A small multi-label image tagger, trained from scratch: arch resnet, soap at rate 0.0023.
Rows from block 2, named by matrix and row number. Rows with one number belong to one channel. Each number is 500 + 40 x the weight over its row's rms, rounded and kept within 0 to 999. All counts start at 0. Numbers have three digits each. After the name is the row's rms in percent of the matrix's.
# convs0: first 3x3 conv (model.blocks.2.convs.0.weight, 64x64x3x3), inputs 13-25, a 3x3 kernel for each
# convs1: second 3x3 conv (model.blocks.2.convs.1.weight, 64x64x3x3, transposed), outputs 13-25, a 3x3 kernel for each
convs0.7 096:488471506528610457423498451480456447494527550505494464537511503495589527478549525464509539624477444496460536435439420476470432413454489523437488528495498460501482490533517511501545489476476521564563474523499518482506442529479559571583510513495498509535515500547473554468472539506536513484471526577514541503505549516572461542572585468519501476427486575
convs0.8 134:464475584538467517464554459527541466501532507444543490465506517459445522523505493484637370355593570563374488484533456521532477496469509525464527522531425450504500474516419491538524494446496507428566494647398447514492553400449508655477411457582504477507516506504485495494459506523522533436487515528520493518493496503510488455490501500477440527505546489
convs0.9 103:493445545546549556500586443532501473499486522528498502514501525480507484457504498468517508499476475489502462547474452470518463497598529535422448551597538443539496510525562544526488476443454551534492494473456496533524484613570530611490416324424564472464495450501442592558463557514460451454513514522456481479511486561515595486516486506528403488511560500
convs0.10 102:501474494512462556562495520539506526489475483513472508525447537466503584492525574552443517551416502526493476515465570487490548517548500505475436515499493549511506446504535366538541437472510424535479505531538546509473528440487520403540499470473519480458548355568551373535461573466496587502484550517456532495469465542451480509513526451532444495477516540
convs0.11 085:496568518493516495563565525486466493471453430458438487482438477525532561494545549526482487567512571525468489539608538494525584562454509451462474461455437528531570398533413499423478433533528530552493508478503506464485492517496494505484451495450437501558521451507515438427509449429496539504474583510546482441524539553560440512498462542498533434484501485
convs0.12 109:479485515565461522478505457497521519462503517513533512500573525430497480529516465551518502439535520505478495473595543430417459583575525458550467489459482462499477523511475513517517473448483438443558613528457452515500393374421627627536460493506425428507599532505477464448509502539512445537492473513577609523371383526556533539551550480509529540486492500
convs0.13 083:510491533483539525518541477449449449564535479632535563472497566508601508535582467514514512490508580468459485514504449501467491464524511464458483528563542471519486481482519531518512525576426460563524501596498516408515567518492554566487547544481474444480543559491535535466513576476509521509461472480501484444504445478428425437457498504489580397493510519
convs0.14 115:543481491517471484492491552476535499452551474491487479494498481494531472545496503432584447405585526462527546520520419515486467549517472495505509507494494520522489557503452521494491582432522467504477502586432497586430430590492423639435396632494514504494515541492462530499535437528530413550489462513549450498500515519529499504483476541466555515440562525
convs0.15 092:515564498482476455468489506570557491481441534441511574500521521519552431430436453515525544518427488433536586484577588527530474476437397547530555488447450414479488500533504516525434500510545437486540547497515471529507463477490524533461505534474463535443523576430552486517521520533517534552460531526469443503509506592530536452490492467550485425471449443
convs0.16 094:524495532535544515444448540528550549494484553525501482521520518482462452552518495442450540482430471565488494478531466515572513513524444475506434511523504552502515525550484527428464524481516477465427577453455527429518424465497465511494528436471500530606449467499519501487506483489553524490497529501460407516459581421464485478517515531450455467470454516
convs0.17 086:487431460444480492471561473473496492540523552468528437518447484453486603514505537657532465457520522546432555485539564459514557516550573502543423490515512538555562482501494506456498467510574480510497534499476522391441451473552482449529527413534555455461495475470495483511483429484501509446466453531525495566445565526538522437593498479505496527455492462
convs0.18 097:548507447482396505491516578491542486655514429481490570530461433505504505504452500458459547508573487530548500456502520535548549489530523496471484494552519519539497486476469496536509541476511517500494498557471501449478545530488513438468528430506520521435489484458467455515504550469517459446476441423527544514525495524493503511385523497577670486517417406
convs0.19 115:465502507526474458517515490465509503474550539496498563470502449531550437535523511512472517512487495452532491477466469490579517462545479484505497502503464580542504510474499514443511521514482565475513419442489550507487494591512418533458517521499473497580523504490507523516496476544526467513537517535576523589370298412595568564495488469452550471481544429
convs0.20 088:491568392529504474461476482590539513510512522467530521549498448480379471481544519481515532410463462495429531545574547503529493560474454517515528437441456508503579494487479521532508446492453491470487525525494530500464509526506561542453468506486506502482537501495488464548467426493490572470493465508463509499495492460537651505515490511510546512476447449
convs0.21 163:468523534613368500508543496526499456479590507537420518480535500547457503479487532433462563585572452449483492512504524523499452457515533472458495548544469476511503515485532480516455507509538476583458486416573562532502511531469486473509498487497467551512594418453446559524464488537536590461454492515537447533458587481514446519496492495514540441468514538
convs0.22 081:447498486540447518489503455525529484529516599493417434492446486534512514513524526509390563511470499438473535485497541437488465515411493499511540539468507540578531503495502432516471464504494512459499516425501496513488569485478500534519453499512548514497554458558499447492475527478487542512575592491475524468426489464458465440526506487478491517500453548
convs0.23 098:505499492531537509572503460479597581512562591514553484450472509505446561490510534476517517459395485496497471516504505519539497545546462474499448495476522488516526493523488460528601532530556537433491472429508520487539496473514489504455478497501479469491434584599427559500496534502561491446509532525475477453474481549482523492501474428516473524454488602
convs0.24 111:519494480517431549492544485540494486533552493538493457532499482441459522554579493444572471549523558567472452509496478507530501481543489519484495502480512547535479542542465433447532461559513534525469481407575502585459435624536530490428444390551444584460493508440501491509523494513467520538524552414463466494457445527511506501421558475521518494517437459
convs0.25 081:468446466489447485534550546565532549537578491499531478437477477469513554488499533502472492482514453486455529514500448578541485463497491505502400541564475506567552483453437538538413510493486507532496511501505559457484582461447464515489518509543488496460515545445507401549504504509517521526552503488505471560422520505467469546511542597491499441482485530
convs0.26 090:482483486472554517502495463478460422536542511495513550514524513599486477534554537509477508611508429462561477499495509486466514515543471505500521511528508459439535510488466515438514510471428540502458469512522514398522473571472507479521560532476539460519504445452486545533493532517485601566446502514485573480483420545518484496433533546568499443487478432
convs0.27 121:560476519526492506514531426524447536554492517508507511542398509424510520447546497503503470522581429519531413459454514505463505468522466490477499554418537492489506484472498510436545450509551525446524527439581431550465489559482580500395510506480420551472495620410483443522459490527473530532505530512479554494502468514524493504549539498521499490511455519
convs0.28 089:476527518433400528471500420538537428567552526476564537486481512501455471506509555446511545465464493468482424511517509445432513535441542474540490472459516570519539487516466521543572546459486531504450557555510492530528518550471495555528476398487459483515524526544509459450484483539500435475523494399518531471447526526557485489522512532493466508531473497
convs0.29 110:526365542533500447436636442557521449507532543509438566566537457485534519453444549485519487474512511480526523525522471454493499455531502588547420483594441484495535502526477493483537526484486490482541514488517508439517479571487452490538481444545504560466560608450522507501502490569495462520509472476519518480475470525505477499534468423499514507443522522
convs0.30 090:554513479525446502466468546455502553501553555465490525486461505519457531549529530507474532415494518431511541481554481497538455562538446451481491479482523561530513505480507505540510503517457540468472504495494482503497458475502462580445528500437511485489486427508525510555449484559571544445538474456498574436527549491517534455502466501490473514497520474
convs0.31 098:517590505495564502530459432506502533516562549468514475476504511443576528604528534473484483533484463475463533497483492430530529427470478582563502428464415462467531519482475464530564503489430481454492461494462539559462492370420471416518495619591479503493506570490515522536525510514462520552542517495523555490476466452441472508452477497449477607479574553
convs0.32 091:483571517538529559510501522503477424513561446518563492454491530445449483469446438486551516605497523445488393467432384471502512441467485504503533509506509447539498476480462522520496555486526512564570496473505523449504539569541475564468499550529471500497447519436418517466551455479605472497513514512508588513557505514500577582499558537502603508424501468
convs0.33 114:488502469505506502503484530541505500452474547519532501512508535448492589462435550426485547468573486541525494476536496506461480476458514526436459491570509513530494540417521467436499487477518553504471531514493500492480494479471540458523486477498505469458547568399476528522493527529533519488528517490468478515464496531447541488540527524458477497469466503
convs0.34 087:536433557515439503574504464479485481502417470496481512491452455557493452492528588541479443477588511518572441517476428526502477499518510533459507502515464535474495526446510462546523488515489517559493489537458504516515494483483512467487537442521479457552503500477493507500531503524481529493527541496461629448479706528492578489514431497561476520467486454
convs0.35 104:465412526517437561557588455567515476472496488467465486482460537468449531494506510521473491486507503475499496464540521519492461489445535519519506529564478433510480461536497492552531488468497506519471477502494451461516518528530440388539562538554518499491520499495524562514526474483531482411469466566461418486510522458517505486528566358564514373433449549
convs0.36 143:490458560440661475518474448489521493492441513489542504520446492448567508539453501484521473492496480495501514425568516522475456494483543532484485489487484500487520463554504562490456518477498569465511522534469436482494547484521499474515524482509527488484453551490561458546492604534562393463472470559493471516513425460480559544478511519551498497489522501
convs0.37 094:504511489513563516496425482470432498518491542485483500489591565484513580480435446446465480476446576453478496434446517467581543471471512451576539455570560497445448489461494502534505627464499476527467492493537466421501526498551482500498472496498534442521448530545497547511549460465540531461553486512537505457484448464516495425485506556524503510453475503
convs0.38 093:477550484449474598552402446520522508561476476488493556498500461466434411487549518475541532438501582514538492511498507523456476532425437470458504534495453498552534535501437528520482475559453515564529442521567489559460542465448503513455493540526531458468521510434502522453526539516489528550541491548522496585518445474531590519508487544525575414544484434
convs0.39 087:488505507488488519579531526468488527514519530526486573426497476475431534466456490537532500546465465450502533477481437457443444441506516444429505499562484534458508552544576516594508571529483500510444490479467549466500538533465456553551544552465469499565553466494542569487492497533512493457519569486554488489533414412432377432461508536518502507488530552
convs0.40 090:453473521422469490577518550514485542511529508580513490467444488586493485471533542501507453607464514564548513491514521485562502557560515479567517463453564557509536467484446555498525479558531527525508452493530497394512467489450505404447516489467513529465458441548496496459494444456501554466462497535545556536428468547503436471473454518492490532487534506
convs0.41 089:531504552511504476423500564588477479524575494501538497515491492504470462552513494487590488522578553505559516462470512513508527558528514508460486529504507483494448560475487490492445516506511523574498522548564476512461472510501493487509524542514454473506430508436549420521487555496474536521530523525531528511520472538506565508563528495503483474487430504
convs0.42 084:502455473511525513495537502474525472544462450583533480547468425492475472535515550425508430511529445492431476513529561503536573478482523510484484553566553472440460518490496570477521472523409549541506438479506493497463377466498454368384499415472524480481478461488470470483468520457453551524436454550494477447489462478497560499569450479511423491450402482
convs0.43 093:531456479475567446528612577522528525567533509483443541534508534487486480449561546460521524458451497528450445523529527514476508521533492454486444457534471526526479500497514467526542461408474524528498508536558507446495518479549566419516541588551458468498495518487452498500521523472506456464545506487517513510509505488507458543515581517538491459435410459
convs0.44 095:525477480497491559499512541498525520534484467493493495483468497583486526534502523502500553493475461456507477537526512582506454573510464505416487460477515516557541485535555491452498461530511524564531538568471480497480471502477486494564465492497476522518556467496490474558474545533473512534445520478382482412524743492463570426570473523556402516504464516
convs0.45 081:463479550485527526547462479511564465500547475536476504507447530559422458529545489441498537458475526454464466550507505567509493609538546440452395539487436539482468402479538422498535496488515490562461435489553487482499519489531442421553492464451537482556467470543531513477461534468429594544455521479567552519506560558409473536464501516535459527547495519
convs0.46 103:505531539530528486495557471459516466498484519478460494512486475476489552496471513430469512512426502540473474565568516550510482490431550511559518504473514500453477554552486482562484496414494495532471427453504509493503572500521571468540484476532472522515565598469517487442548563431531451431454454543457551456603518427462430490495463463466477556539499479
convs0.47 172:488532459531479544466480508514516482520459502505512525503588454488384585558498482514457511499453526521530451485505515510502477515554524496495512497486526481518491489493497471546510531456486557516498479396508511555506486490500501547516499501464487426515484713387473360597528481504497503506483519492449559515582363546494542473519550494503376571479524499
convs0.48 089:552514519470510542472465479497507560535466475423470462466466512562533484507523541469487487465465471453531515515580549469482470497486498457524480533531480463523491492466442525498542537517510520529506485534509515552544496475535485509513532493467438526538449452441506521490494490503540516518580515437479557541473539455496534504501423523498534560546493478
convs0.49 089:520501487487534464520477470505494562470476549524507548493494448476500549485537491514426428491449451566526474508495535482477504548560497504541525526529501510557557506523515440472535504497531484539463530517534541489483512509498532440545541523536459461590454486510566585459530503494530486527517501468485482458451501562496440464492468440520535514414501465
convs0.50 095:510450540515445505567525507525545478528404505601451487526488567480501520597483516511488527496529495491469495477470527533497445495498507500484494550492498529518511455485561545531512430527522519531493465519521547497459440489536503469402542506535494429510531505518536539499549521519488560481447489462470444417504550505439510527525471480493547513564491451
convs0.51 090:514573476520483506452501490542447519556480522620500559507479503553460454572549465583436522620403449594536408474464567532500529495541590526482482537555506524491462533502513492556515543510532608483481538557485519543435513476506558461463533470528478532454531458488503510459428466532431479499419505488481454550548492462492464478486449458424451453465469487
convs0.52 084:526544544463477504493474495529495511510541546528455514512378424486478500547627560450477485510482496505486505513509500490449455512491501491424500486469441443572506506490522492505521465552497448521517554553543498534482519468473489535476524455485496552541503504497529501469462567549465571533528591487483563469517560580530559492513470567475438530506467545
convs0.53 087:472527521510509494525500488520564574503510476516501491545561487518517467469527509441539547468538559497531494479484448520512537545511549484495464548468485509475535554524544527508411520438482460465509511586507527510491473509481551590555464489481461501545508504478489416498477502505508552505564529542483431424432491552597586575500579501531510455450413449
convs0.54 113:520563475504465532504495518482527531543495434510521493492537527557452474506466490504453489524486487468502503508495487506450516475451526480519446485474520495506512448469552487478487529504481415595535530478509550373536392328669425544534602558336470544503530494485491457496518487482506514475519484540569437502419487544450518519472471486420571476515538489
convs0.55 088:538477396521528539428523521539438489497449541479467500515504515433424573552445452582476551544453554465506446439493550555504470485429531518464431452494541486448518544502429502493478527478584471481480489522475534522433499517534539523496518491525464584513499567498491493460445513473526471422492542503455461567537524465472497479575487483534508456489496491
convs0.56 086:482545490482467519465525497468506463461481398420538512507509468486539469462522510521539455507539465509534482570564570456481484478565454518570439527524448555598497506479463576534498472507488500522500513553514521459516490513488467538483516549448558573459486511478556539472586521497517509521481485502536487616498431578473300629457514504450516440533567417
convs0.57 100:537580454488583452508476473522492456475554583526549517519517494505462484476418486474529545515547528537506438447516508465441498496549558504543479492494502539533488569470499474439470551500477483508471566514499508478513469536512507469518518523505496459496531497497535476534463523526446543496488493517527508481523482544440486518503501501478514540508507548
convs0.58 084:494515509516494557557524472475485464529481541543559489456493488572541554539477495500500550450519549394555469504472471446558486586531558435558454491463479570596531508395450496637478503529446507498521471484466491419472438460428471585469503549513492501527462478543531516492523536506474439464425469466548440525482448582462516436514493552466499472465547465
convs0.59 095:529503552498394480542490517492505477529495523514533490507460459546484445516582586440499527471484484521495518512511457582517478510476445475427443600422457552599549472546526456426513501437516487509473531476519508519478455484459451584554460601490536513497500501513487513479551552511482581531474476564513537479473526623503485535524522518521415528543410542
convs0.60 101:473451436491587433454527501485507465517612552469517496488630535514504507474463519509486480515560432509473481527502471504527567557532488413580485501592544538489514475538506538503428477460537526498526561495541447490529505503488556511526502517499508476532427597558479483475550478469602487491472500551512468526526378458546458524492545461417594443479497538
convs0.61 085:474483465495455493527531495528474547490472545527406578455497546534496503613522432482541551460416610460484447536478512483536529510517556506435470528542457526511533414474516444515532494508519484494471527459457482457417458521481506546560464530523531503463499506512485494551471468495514556587555426449497510547572455531484447383502524549494511490482530547
convs0.62 087:550582524466483515455483495531501573539485454544556500445461460480478449529533515549495509479468474579517476455537498468481484559478499432523476469429411530447504510564549423428457499499475489469554497511536562498508510478490502515531512484560443508557463506469483517476481470476429469486535513493536507537529574523462487496487536515456495516538440488
convs0.63 090:522569440556425535490440486412491554438548463476467451494499495459536535546540454576471549472508504438506522431489529432485474413491397478514461482599512538436482528476501466461496497494511490480446468501527484521443472526509443501498465529541469482537472525533485501509471510420472525526494529498528470495483569467521508540488491478488477474470558540
convs1.7 099:460491451572481450540504557478492460487498490543440492555498531484481483488530476499467489514454452487532461439525502474454526512432475508480415480510475480519567529497448494497485500492556505468419539488427555465429482480509464523538442536493481490496532522498513439490419523507447514536436441560476442470514521549493522517470537521516511518474489498
convs1.8 102:515492530560514513515550484513553518561574514525504509433554467470529513571568541513519526566631570620547554437492550542542473498470481443521522467512522524488489525530525534527509547559567523507551451493558496511496443516434489418430456527471520481528509471497518428476475485505479548521545558526483488512475470475507519493476570482457537469491456469
convs1.9 107:489416473506491469454534460479457484531515482474542462474476492514506562485540562479486519530502458502489428528566484603573518497589539494558530508530534587607557555544563469472509487491468482506483456502454546489486499506442486566543492570579546518553491535486530550510550475480501500522454431518574438456474441464497520463449461458526566445482451475
convs1.10 088:477499520522505465476482459501545491515577505541443468460531548443493528520599546501496469474524497457455497532445540514494518507452410483527482524547473554544540451420455468415527477527484473443491482544540510558574530449520478532458463551474561552560499500478545532529453494447491450486488514479495492501505564471463511433482452542467484499545540576
convs1.11 085:470468410503485464521475435472466549397437467464520501498506524450469456410529458455511517471426478556533491474514420428500421510474480502557478518476438501427506461542474518537452494374489493496507453453530536479490500520518586555507488423500499465405468436471436490505470456519437452456491489473491532453491460492490493462504498476536455487455465495
convs1.12 100:466504516472562465496519529519531494491494491524517485484512548552492507496508550543495468521532537471548507478527539572585562489531508552441484510585559489538503472483493499507544511500463529486568563522426480509458485531612460440498553531464472468494513479465471510540506489458468463482418444433538467475534482507515438439512494529470516410518517435
convs1.13 089:502471441510502521504503500471545483535456516507467457565547626563589624519509496577496493584524461534503502509497492533454444504416507578481576514554514445566571542510515469473507484443527524537488606437465519519494435494548576512581502515511521609510500469491477459502572496551465518465532465449467447488518473571543522533514545553539466466475480529
convs1.14 090:510414491483506454546582509522529528530475495484502418506469435457512415461532481475564541543619634485427493558484539546531509445480514487439458546495460502552528463482440499486493486522511520441524544555500504560490563457601498494587547456566461487499525506524560527532515510478460556535469498514518539488499524562479477474509451474532409549501526581
convs1.15 092:484458544493492498437456494486550531514445445501453410422516476540463479555554520487446479544558444485548536498537488458423472466527477509522496505490458455456534498503554476499600527528455557503543527510436470486431521586518554466455484442539487537457496500569445484501517523506507446574525485465534477500439491498489512532522493465516533479489524554
convs1.16 098:487499519447504474506581503484532515508514489445508505538499502491499581485450520501436507532460508496492455475533537531595460561524498532476489413451488511454464486518513470489487492468518466496466525461444543458493490457494435454485520480500464453539471440468400563553445505516550557487495507516473496533560492469464521515483408440441522473541553496
convs1.17 091:511490572496480471564495473503514542477482457561473471482492492565471443501532466473487471450437482518493492506540512566489490455480471532551472483499477515471429505481516526522511508534517460496401512537474540603492467517430469476473497479470492487481473526497498523565429453523454468563453484549488491525486512510501513463557519461456512563386448501
convs1.18 098:575515476455404511529518592483465433488463466484514496491516549439483438591568592524497489475475584431510481504565530523497519479484533430479489486463462484532540519522460542455488496509467495501517496470456484477453556499429469458492493401514512555465466498521483514550520483557477574575484548591486502513501501507551475476528514594523537508519593558
convs1.19 098:471456420424503500463495557538539514478534423493516534554508450547535505449481563540452525499457476510522466476456474459451518499497477505533484545484530500502560493448510477519462448476475487485517544469442504486453474487510523525501534450525476456453518427485436500490475490415457381454535525477507507514541471532514515501537577576577588585483478505
convs1.20 095:462429468472405462573549583465452489455559491549565561483547554397437421459513468472502529549485450459521513508466474467546555508540526513525483464486478507519522482533501494486508529547537497534480532546466499518497493520585550500498450502554519525559469543555566484535509569509521536482500521545527527511508552530497468494529458446557466566448509506
convs1.21 102:492482524507538441581498457497527493519489467512466480473487466492508493519540557525510546519533473444504591473534479524528437515521507481514544514463444494512543491483484509466577530527551519464499448490507486439517514497489460491548475543449492479541518518458504480498497513495553486524479554468505424440407357428478419448507456454502530484493532496
convs1.22 093:448432542464513525473579539554446494482453523587546470516535510480500509492523448569479521474484418519508489460500515425520556434468523462541491485469463482514471528517486531559553574536446563543456483436470534409474466498476472503505485510463486516565529553487474521452460411567502497587488507592462536527504449522524483501467529446537494529522446487
convs1.23 093:502513510460437558429466508493483483481544514508544528424463488466455423515518479424489494490461461509477522486442402414477550446594589461438434422494460476454491423519479468509495512466484558450515492507547461535522506494562520588530471467566534527496580480496497524528491495462517460505410499552506511474499482499516487483486444516447455482474489495
convs1.24 110:513523454493453566553578529524568492605584517565552619495494468499600446532542456518582432460549521539503562503519548544506487514471419430467486469525509540538540514490493579537553475570502546493553511550485521447587451602503546456440441467541538530595532518517533579515540468501470527496439506515478515512512524514527484531528461478456464484438499465
convs1.25 090:511503560465499546409474548480431463547520543498483601514510522539502476464444448463501498558479474520492460512431489490494598480455490506453487532464435505476524476518536506476514449496547520520533523562547566533435501490446552561490552496516526543520512552550481476520530524583435517549574504503476516470466496511494528548530524587484503570529462504
convs1.26 101:462447529468446481522500498501539545527544514524523502455472492459568530500439511492514524439553552459443525456471475454510540475562455465527451528518510505374586532500476559522490516546494474443484521566489549473511543449508459494473498466528489425494510449477494470491486478513454430519529490497536463446515558490530507490466467481525472471453442554
convs1.27 098:539446484494505447529504508494510520492534525452516481497493604508517559489542518518569553533571629468495532510528466496486472462511516419508449481431497581571517479485517503534489513514577460537525473591509558562481544487494486478530508421454494590484579476519520474535480458465492486504550499503505486461498552507474500486512516478488424543579556499
convs1.28 096:466420453527524490533544564481509470444520442534483470515531532481430442519503456444489481508490520521516500524507502533511529498434513486473466488492480503527476486518504426436527465431541498437557493439496468545472427473480539476544563546462444485449510478498485564535499476528429496477449546524446437448494497536521538491576597572483403569487455436
convs1.29 104:515497518531532478486492536536519471444514563488482496478554523497505468480511551477552533501546524490499542517590455519599492425537572440509498501536554460522490440505491511516493551440525517462509492495531477582516521483506527463560515558490483396460447449487523486487492507450439504429487460553517475458462524516506514506520557516468522518543497579
convs1.30 098:598482444510460458465551513484533442517455525431454562501495455529514456470454441491494448505574517517524514494541532454501592552568549435429489557412418561473460465504540445536457513447494588500530516553555546536537523521528548471572526530505505543503519524514540488513544490416441420574470463516507444525419539496498497481567514529543494489458443437
convs1.31 105:452469482513486528534518473561403493495452481480551534444430437550561597518540465491535548520544486414540555496458429476421514574540469514504493484535434551522405514485555467499517491553451511449494418466511497469496578572524560601549529487451505522556493526508556512542503525505531486505554519480461499563572467478496492520518500469514547522465445452
convs1.32 104:490406478402454473470553511515481548480479439510567516454575539577512557466512558528448501392538488513464548507519446460442454501463459434449527464465439528503524497496526407456515467481485498479461435468513452410491526482463519534490384468501471455558509476504492512516519446503562527447489465496447428489479475477549598490584481484502487458478455440
convs1.33 088:463511514556497481521497548515474513380499553425457458521529504468516580505451541486529486531483490426505527532506563498479489450480499532439463481459518466538493449519459437474471505443514496499512549537504530518513497488483497575474551523473565447527582433457540500527490451468472463457484507513536489468456538503474523526458461515495461424480532539
convs1.34 097:557484492536559470524504431452540552546583478522521513501583472514430384467441498489386537516520480558514485430485451436506517473488501477527462511448437503485518486471437457486506469550526414460474571527546488544507521576491473494488565503485554504476487466492478436476460487494477515622519573571478472497543581516522547559547504426451480532501480550
convs1.35 108:502506452575493474517492491499456430497478530466441465528552528482508499525503508484490546549492509470540432456492494511484501465532520535462470445505472493468492482539512495477470489497555522500483509546495545497500451499470459520424545386416488473520534480484497478473473524493475494542493565528520504484562444467533561514453504503484553549595602583
convs1.36 112:565494500550396512476568544512511520502559450573449516420459478461499500513518450450558484532526563459512477454531459564561495505548522503492515456511548503527541490551528509527452585519557490503523454455506399520431530473493480435477440500497496496471486437483489467495468530436490498463482431524522436465460382404500445478492509546523458428438488461
convs1.37 105:516480530436485529546498489450496527433475493491516471530458495540456482495473494486487485503585471490551538456509590486498601530550612506480494503521452543596515524582540478456520440566537541527516494522479545493421536552505603508504508474486447548468400530472506450450480505521496567532497566573521525516526558542525508469483422416535523470561518478
convs1.38 101:460544471503449529608579511425486529447493485526451528525444500515457512484471432480450460483551486494499504527461522512498459516527558454427477496442493498559491508417510482500523519553474479490501496494564456511462575528500534516575491430499554487559520523518490549498460517446465540498507492578498528495543556469439488501493486494520497539435563515
convs1.39 089:504499496458551518516552496438482454542436439517461490517498464437509462513416520412494464492459483462448470541439525471553532512415497481506396489507525540580466581456465527508560481537554429409381475483487508509512501486496418433524516488469512443491520477425483495528511449489471495520451470464516508557474512521501496498531507539518477495423529522
convs1.40 100:459422483486460506446438484520474474503528444501502446571517487455521493472486499471520507464544545475516501503483527500525470513503469465569529482481514480444521542556537484511518503473507506521492485469503543492534510425443516459440442520512532463442487541530563497510505506489470464446558492518555466477479504476488505552528554559520474467464453398
convs1.41 092:493502561469430480435501460513431479484447484543481465415425425519475473540506472423460454464503510446492496513465482482460568481508423537496541466543475518530498422556505480538542543483555519507504446527515500486540439569523526557513514529526529513468486429493451464501427449552484486553457499532474486518464541528463477478512477475480441469511583555
convs1.42 094:537576578500565515490533523471523485486539491474494497478567529481540511465514415424497545464428552491392498491442476520465407522499466471437486474452440449525547509501518453460477515463494435470400540461481446435484498528493473437483512444502445484490481530500513425438553525466452446499453417485512506497487506502556476452457483531497493559488542492
convs1.43 105:523489512496485556488481443507510529469454398519506425535476496532539540460429442467441477539465433525551547554435468519505537523531521542540597547525562487490473488473485489492478525488465456495484484498492539495525458486462501545561506598552501529535465489512517485447507543445509461466497562548473439495490459480474466554491448511536550532570554554
convs1.44 100:463460465474454511527434465505485540501508507506553536514515480514450436518501434508447485489538494534531533521471446457516493454555493522518444485532520529522524452496499473509521477459486545494450517452466472568552488517538561499574515539502517483488507533477507445473570483537554534465534537452483562564558542548488561583471548479481406487530540573
convs1.45 098:513501509533485513528466478481580489483478530497497498561526495472483496496450451470522512529471501492465532518563568543528556498512464487513519462490584549511483511455529486476550452464552462523522436596448542567507530511502526492495506548441445501499446530536506526436480550562533541494473599527512519530513539508473481508463471477459476465521398483
convs1.46 100:467455483468429494519462421527544486495538536572563547458494514464544454519517465481485471507485478501425516465518485449484482430457527520537494511538421462512533475531480507517491573508499459471460420492493472479522473507478465533510492577497519516444517479512471511551451435466461467457502498506522536540466484548545526497506552514588544473496456435
convs1.47 102:484488490480512451504504581460488462508555531526494500559457434412505516523452496499507480514515490507513491459456488474542520549434470468497520550507509496516569462514496502488517559531497527464476492524450506476437517526495436476509498513484494615526540407559528574498461526498480518497496518501459412492410402426481434505468494534467541517509515457
convs1.48 084:461461411451453468479534540536474504574445413471441517515527482546477536474526508516503556506517470557474443450499477412497445385427439531543496486535490414501492558468514489533556479551509439458512485467542456502489516473422458486500497497488556466495464489520454469556473492533499539497508488532576451513538483543511514513557507459553604571460543508
convs1.49 098:433506489436585542427523492514466488465453520449559482541442529526557453481505514428505477408531598508410564522502440586503527517580553517420488464471506530469521482527465523510534534519443491451500474452479376510484549460475446472481480511507468476514531478519481606511490488466575547510523494519467484538477443539509482548503533477502481394487493461
convs1.50 108:484452544454535548555526489495523484510539527491532488469507517427478409513453497547525424565534541360480586482528436479475450496511457524561582481533520506542519491511542463514453435570539572462533544507489444507544561489525463481525481456457520476420485466417462492430544504504549441559504566545494512516497520501524508485449517467515519517462487485
convs1.51 098:528520452522584482627577534455449563537509455503492425473478460489566456503462493529520511482606457482529507574534555574529528556515486492422460452468409490504530549494456462477533481512523553470474441484502461498525471550509504462487408478516499453454447434454494491513545466561498489492401439454487505511512513512476481523499454537487506546535552539
convs1.52 085:489443567519532543496535476461475489494500519504504451572576541540498505449480479555459561514484496442482492487485561479481464429467536537585570450442466440458428499475472520545464506492517489521461556558486526550497482516439490517512545512488478553498507554527520549539440383475518500536555504596453474508473563509470551500513545432499480430486477559
convs1.53 104:511515473437475460521439567578536516510560506435530498425483485411431415529560491423453491526427490481467540482514490480406455468438452455491505506490511534475552498476425483512459530478497484533557467528584477483490532517556473513518467503489521483453431467533459490499483556485494496533559511455491598494521555541486424493453512517566605552620582513
convs1.54 099:558426513509518468546490496535477487518557534510526534454478452464508478464516519581455531481529551529526542533494526539477510522541560506512466516508488490490447560553517567568527536553591485513480543510542476544544496495457538473486476601466477610542539491492503519435440493508490510514477559549525517488480460458475516493496459472474556583506500363
convs1.55 102:464453519459458471512563500494516567501462540499454476509527512477545508478532513480536525457529531480505524478486520508427453496512491511459483526514479534550521466430502505443482459490468512504488530486463505539469501486448526529431538510429513464507456413586464400574461495502505461466488499480514476507485495465514509510518538495461483487507540456
convs1.56 106:500438537557481539563479650503520554500434574506400560508498501519519512500467533513472570475506513422471504519480575491529568469458623465491532431493500484483512468424534451482495481425531486489487525506426547492493502468428510525465466475468455441525444486509501510522497547517554477567500511530490483524551509479496588503502524555466550574445535404
convs1.57 097:497552492575536554538562469528522454460541476480464446469544494469484514432493463524462494455555493462524475493561497503511575522566474430424509507440491547508504531501483540481486446545461480534472542532473538478473534574452538544483558429497500449497447487532416510501444474497557432545517526517480492558521491469544510517462495513458426535524474520
convs1.58 102:495584493528543460480514557529524569508516528530557546451481475537491555512549502526424494480574525499503479517575478503533520446493541539533559565635629521527547498521571571542567483527499470543535523552534565484495481525483570444555468510526453498506487586609473500470504472492528589618525534500501484555469518506506498515494527501529430476500418418
convs1.59 105:482540450515523530520479528479437427509408460493468483592537551534438509512472561502510498507487559501513584477536493475497572516542489520513447473537594555553572503543516562442498502463495466553535493553495462532504555537551515483489531432535521521505485578503490452538484470528537485486501563515536520494449543490493463502459415496436486525491522495
convs1.60 128:478468468538452481545605494552515504569496456508513485503510492486516514563499513469466480473423472459496454479481550576467489518481580447451460584567521556579512511511514502551572487488530493547518451425486562544485502499499543555519500533461523469483541422445439505443507490538473495443546559505494446551554509573464551545530523419529495528514539515
convs1.61 099:455509478494503448557524545497508477546534489445552516534566549486512484436435530551426506547494483552520495576581543529566528472538455432505454490500460507479562538540450507503589485534529564515449476470518475457543475511555532495464467547556442475472481508559481389536468538505462448497446516545533438479518559493549518573468501523569476448460532467
convs1.62 106:472415487455466523474559551556460506482412433487465470526524544525491514498473463477543501432498497490472424485566550489456459455484447402495508503499465484537434543511498469493501443445484483551464549548477513555548489425461450440462480499470521529497529504468517520497536466503475544522417459470526530467527449528533457502484489495487504460550500473
convs1.63 094:555506457425516525522484523506535447513446474469449480492514485489537546529505475409415554549453453488502429523507447487458419415462485520489510530601562595564469448421487510450565497539552480513449496473486589502397461545513571529529556555488479555499454473527521529497461469508465461519463443530457532500509470542492505543505515576506534529470540469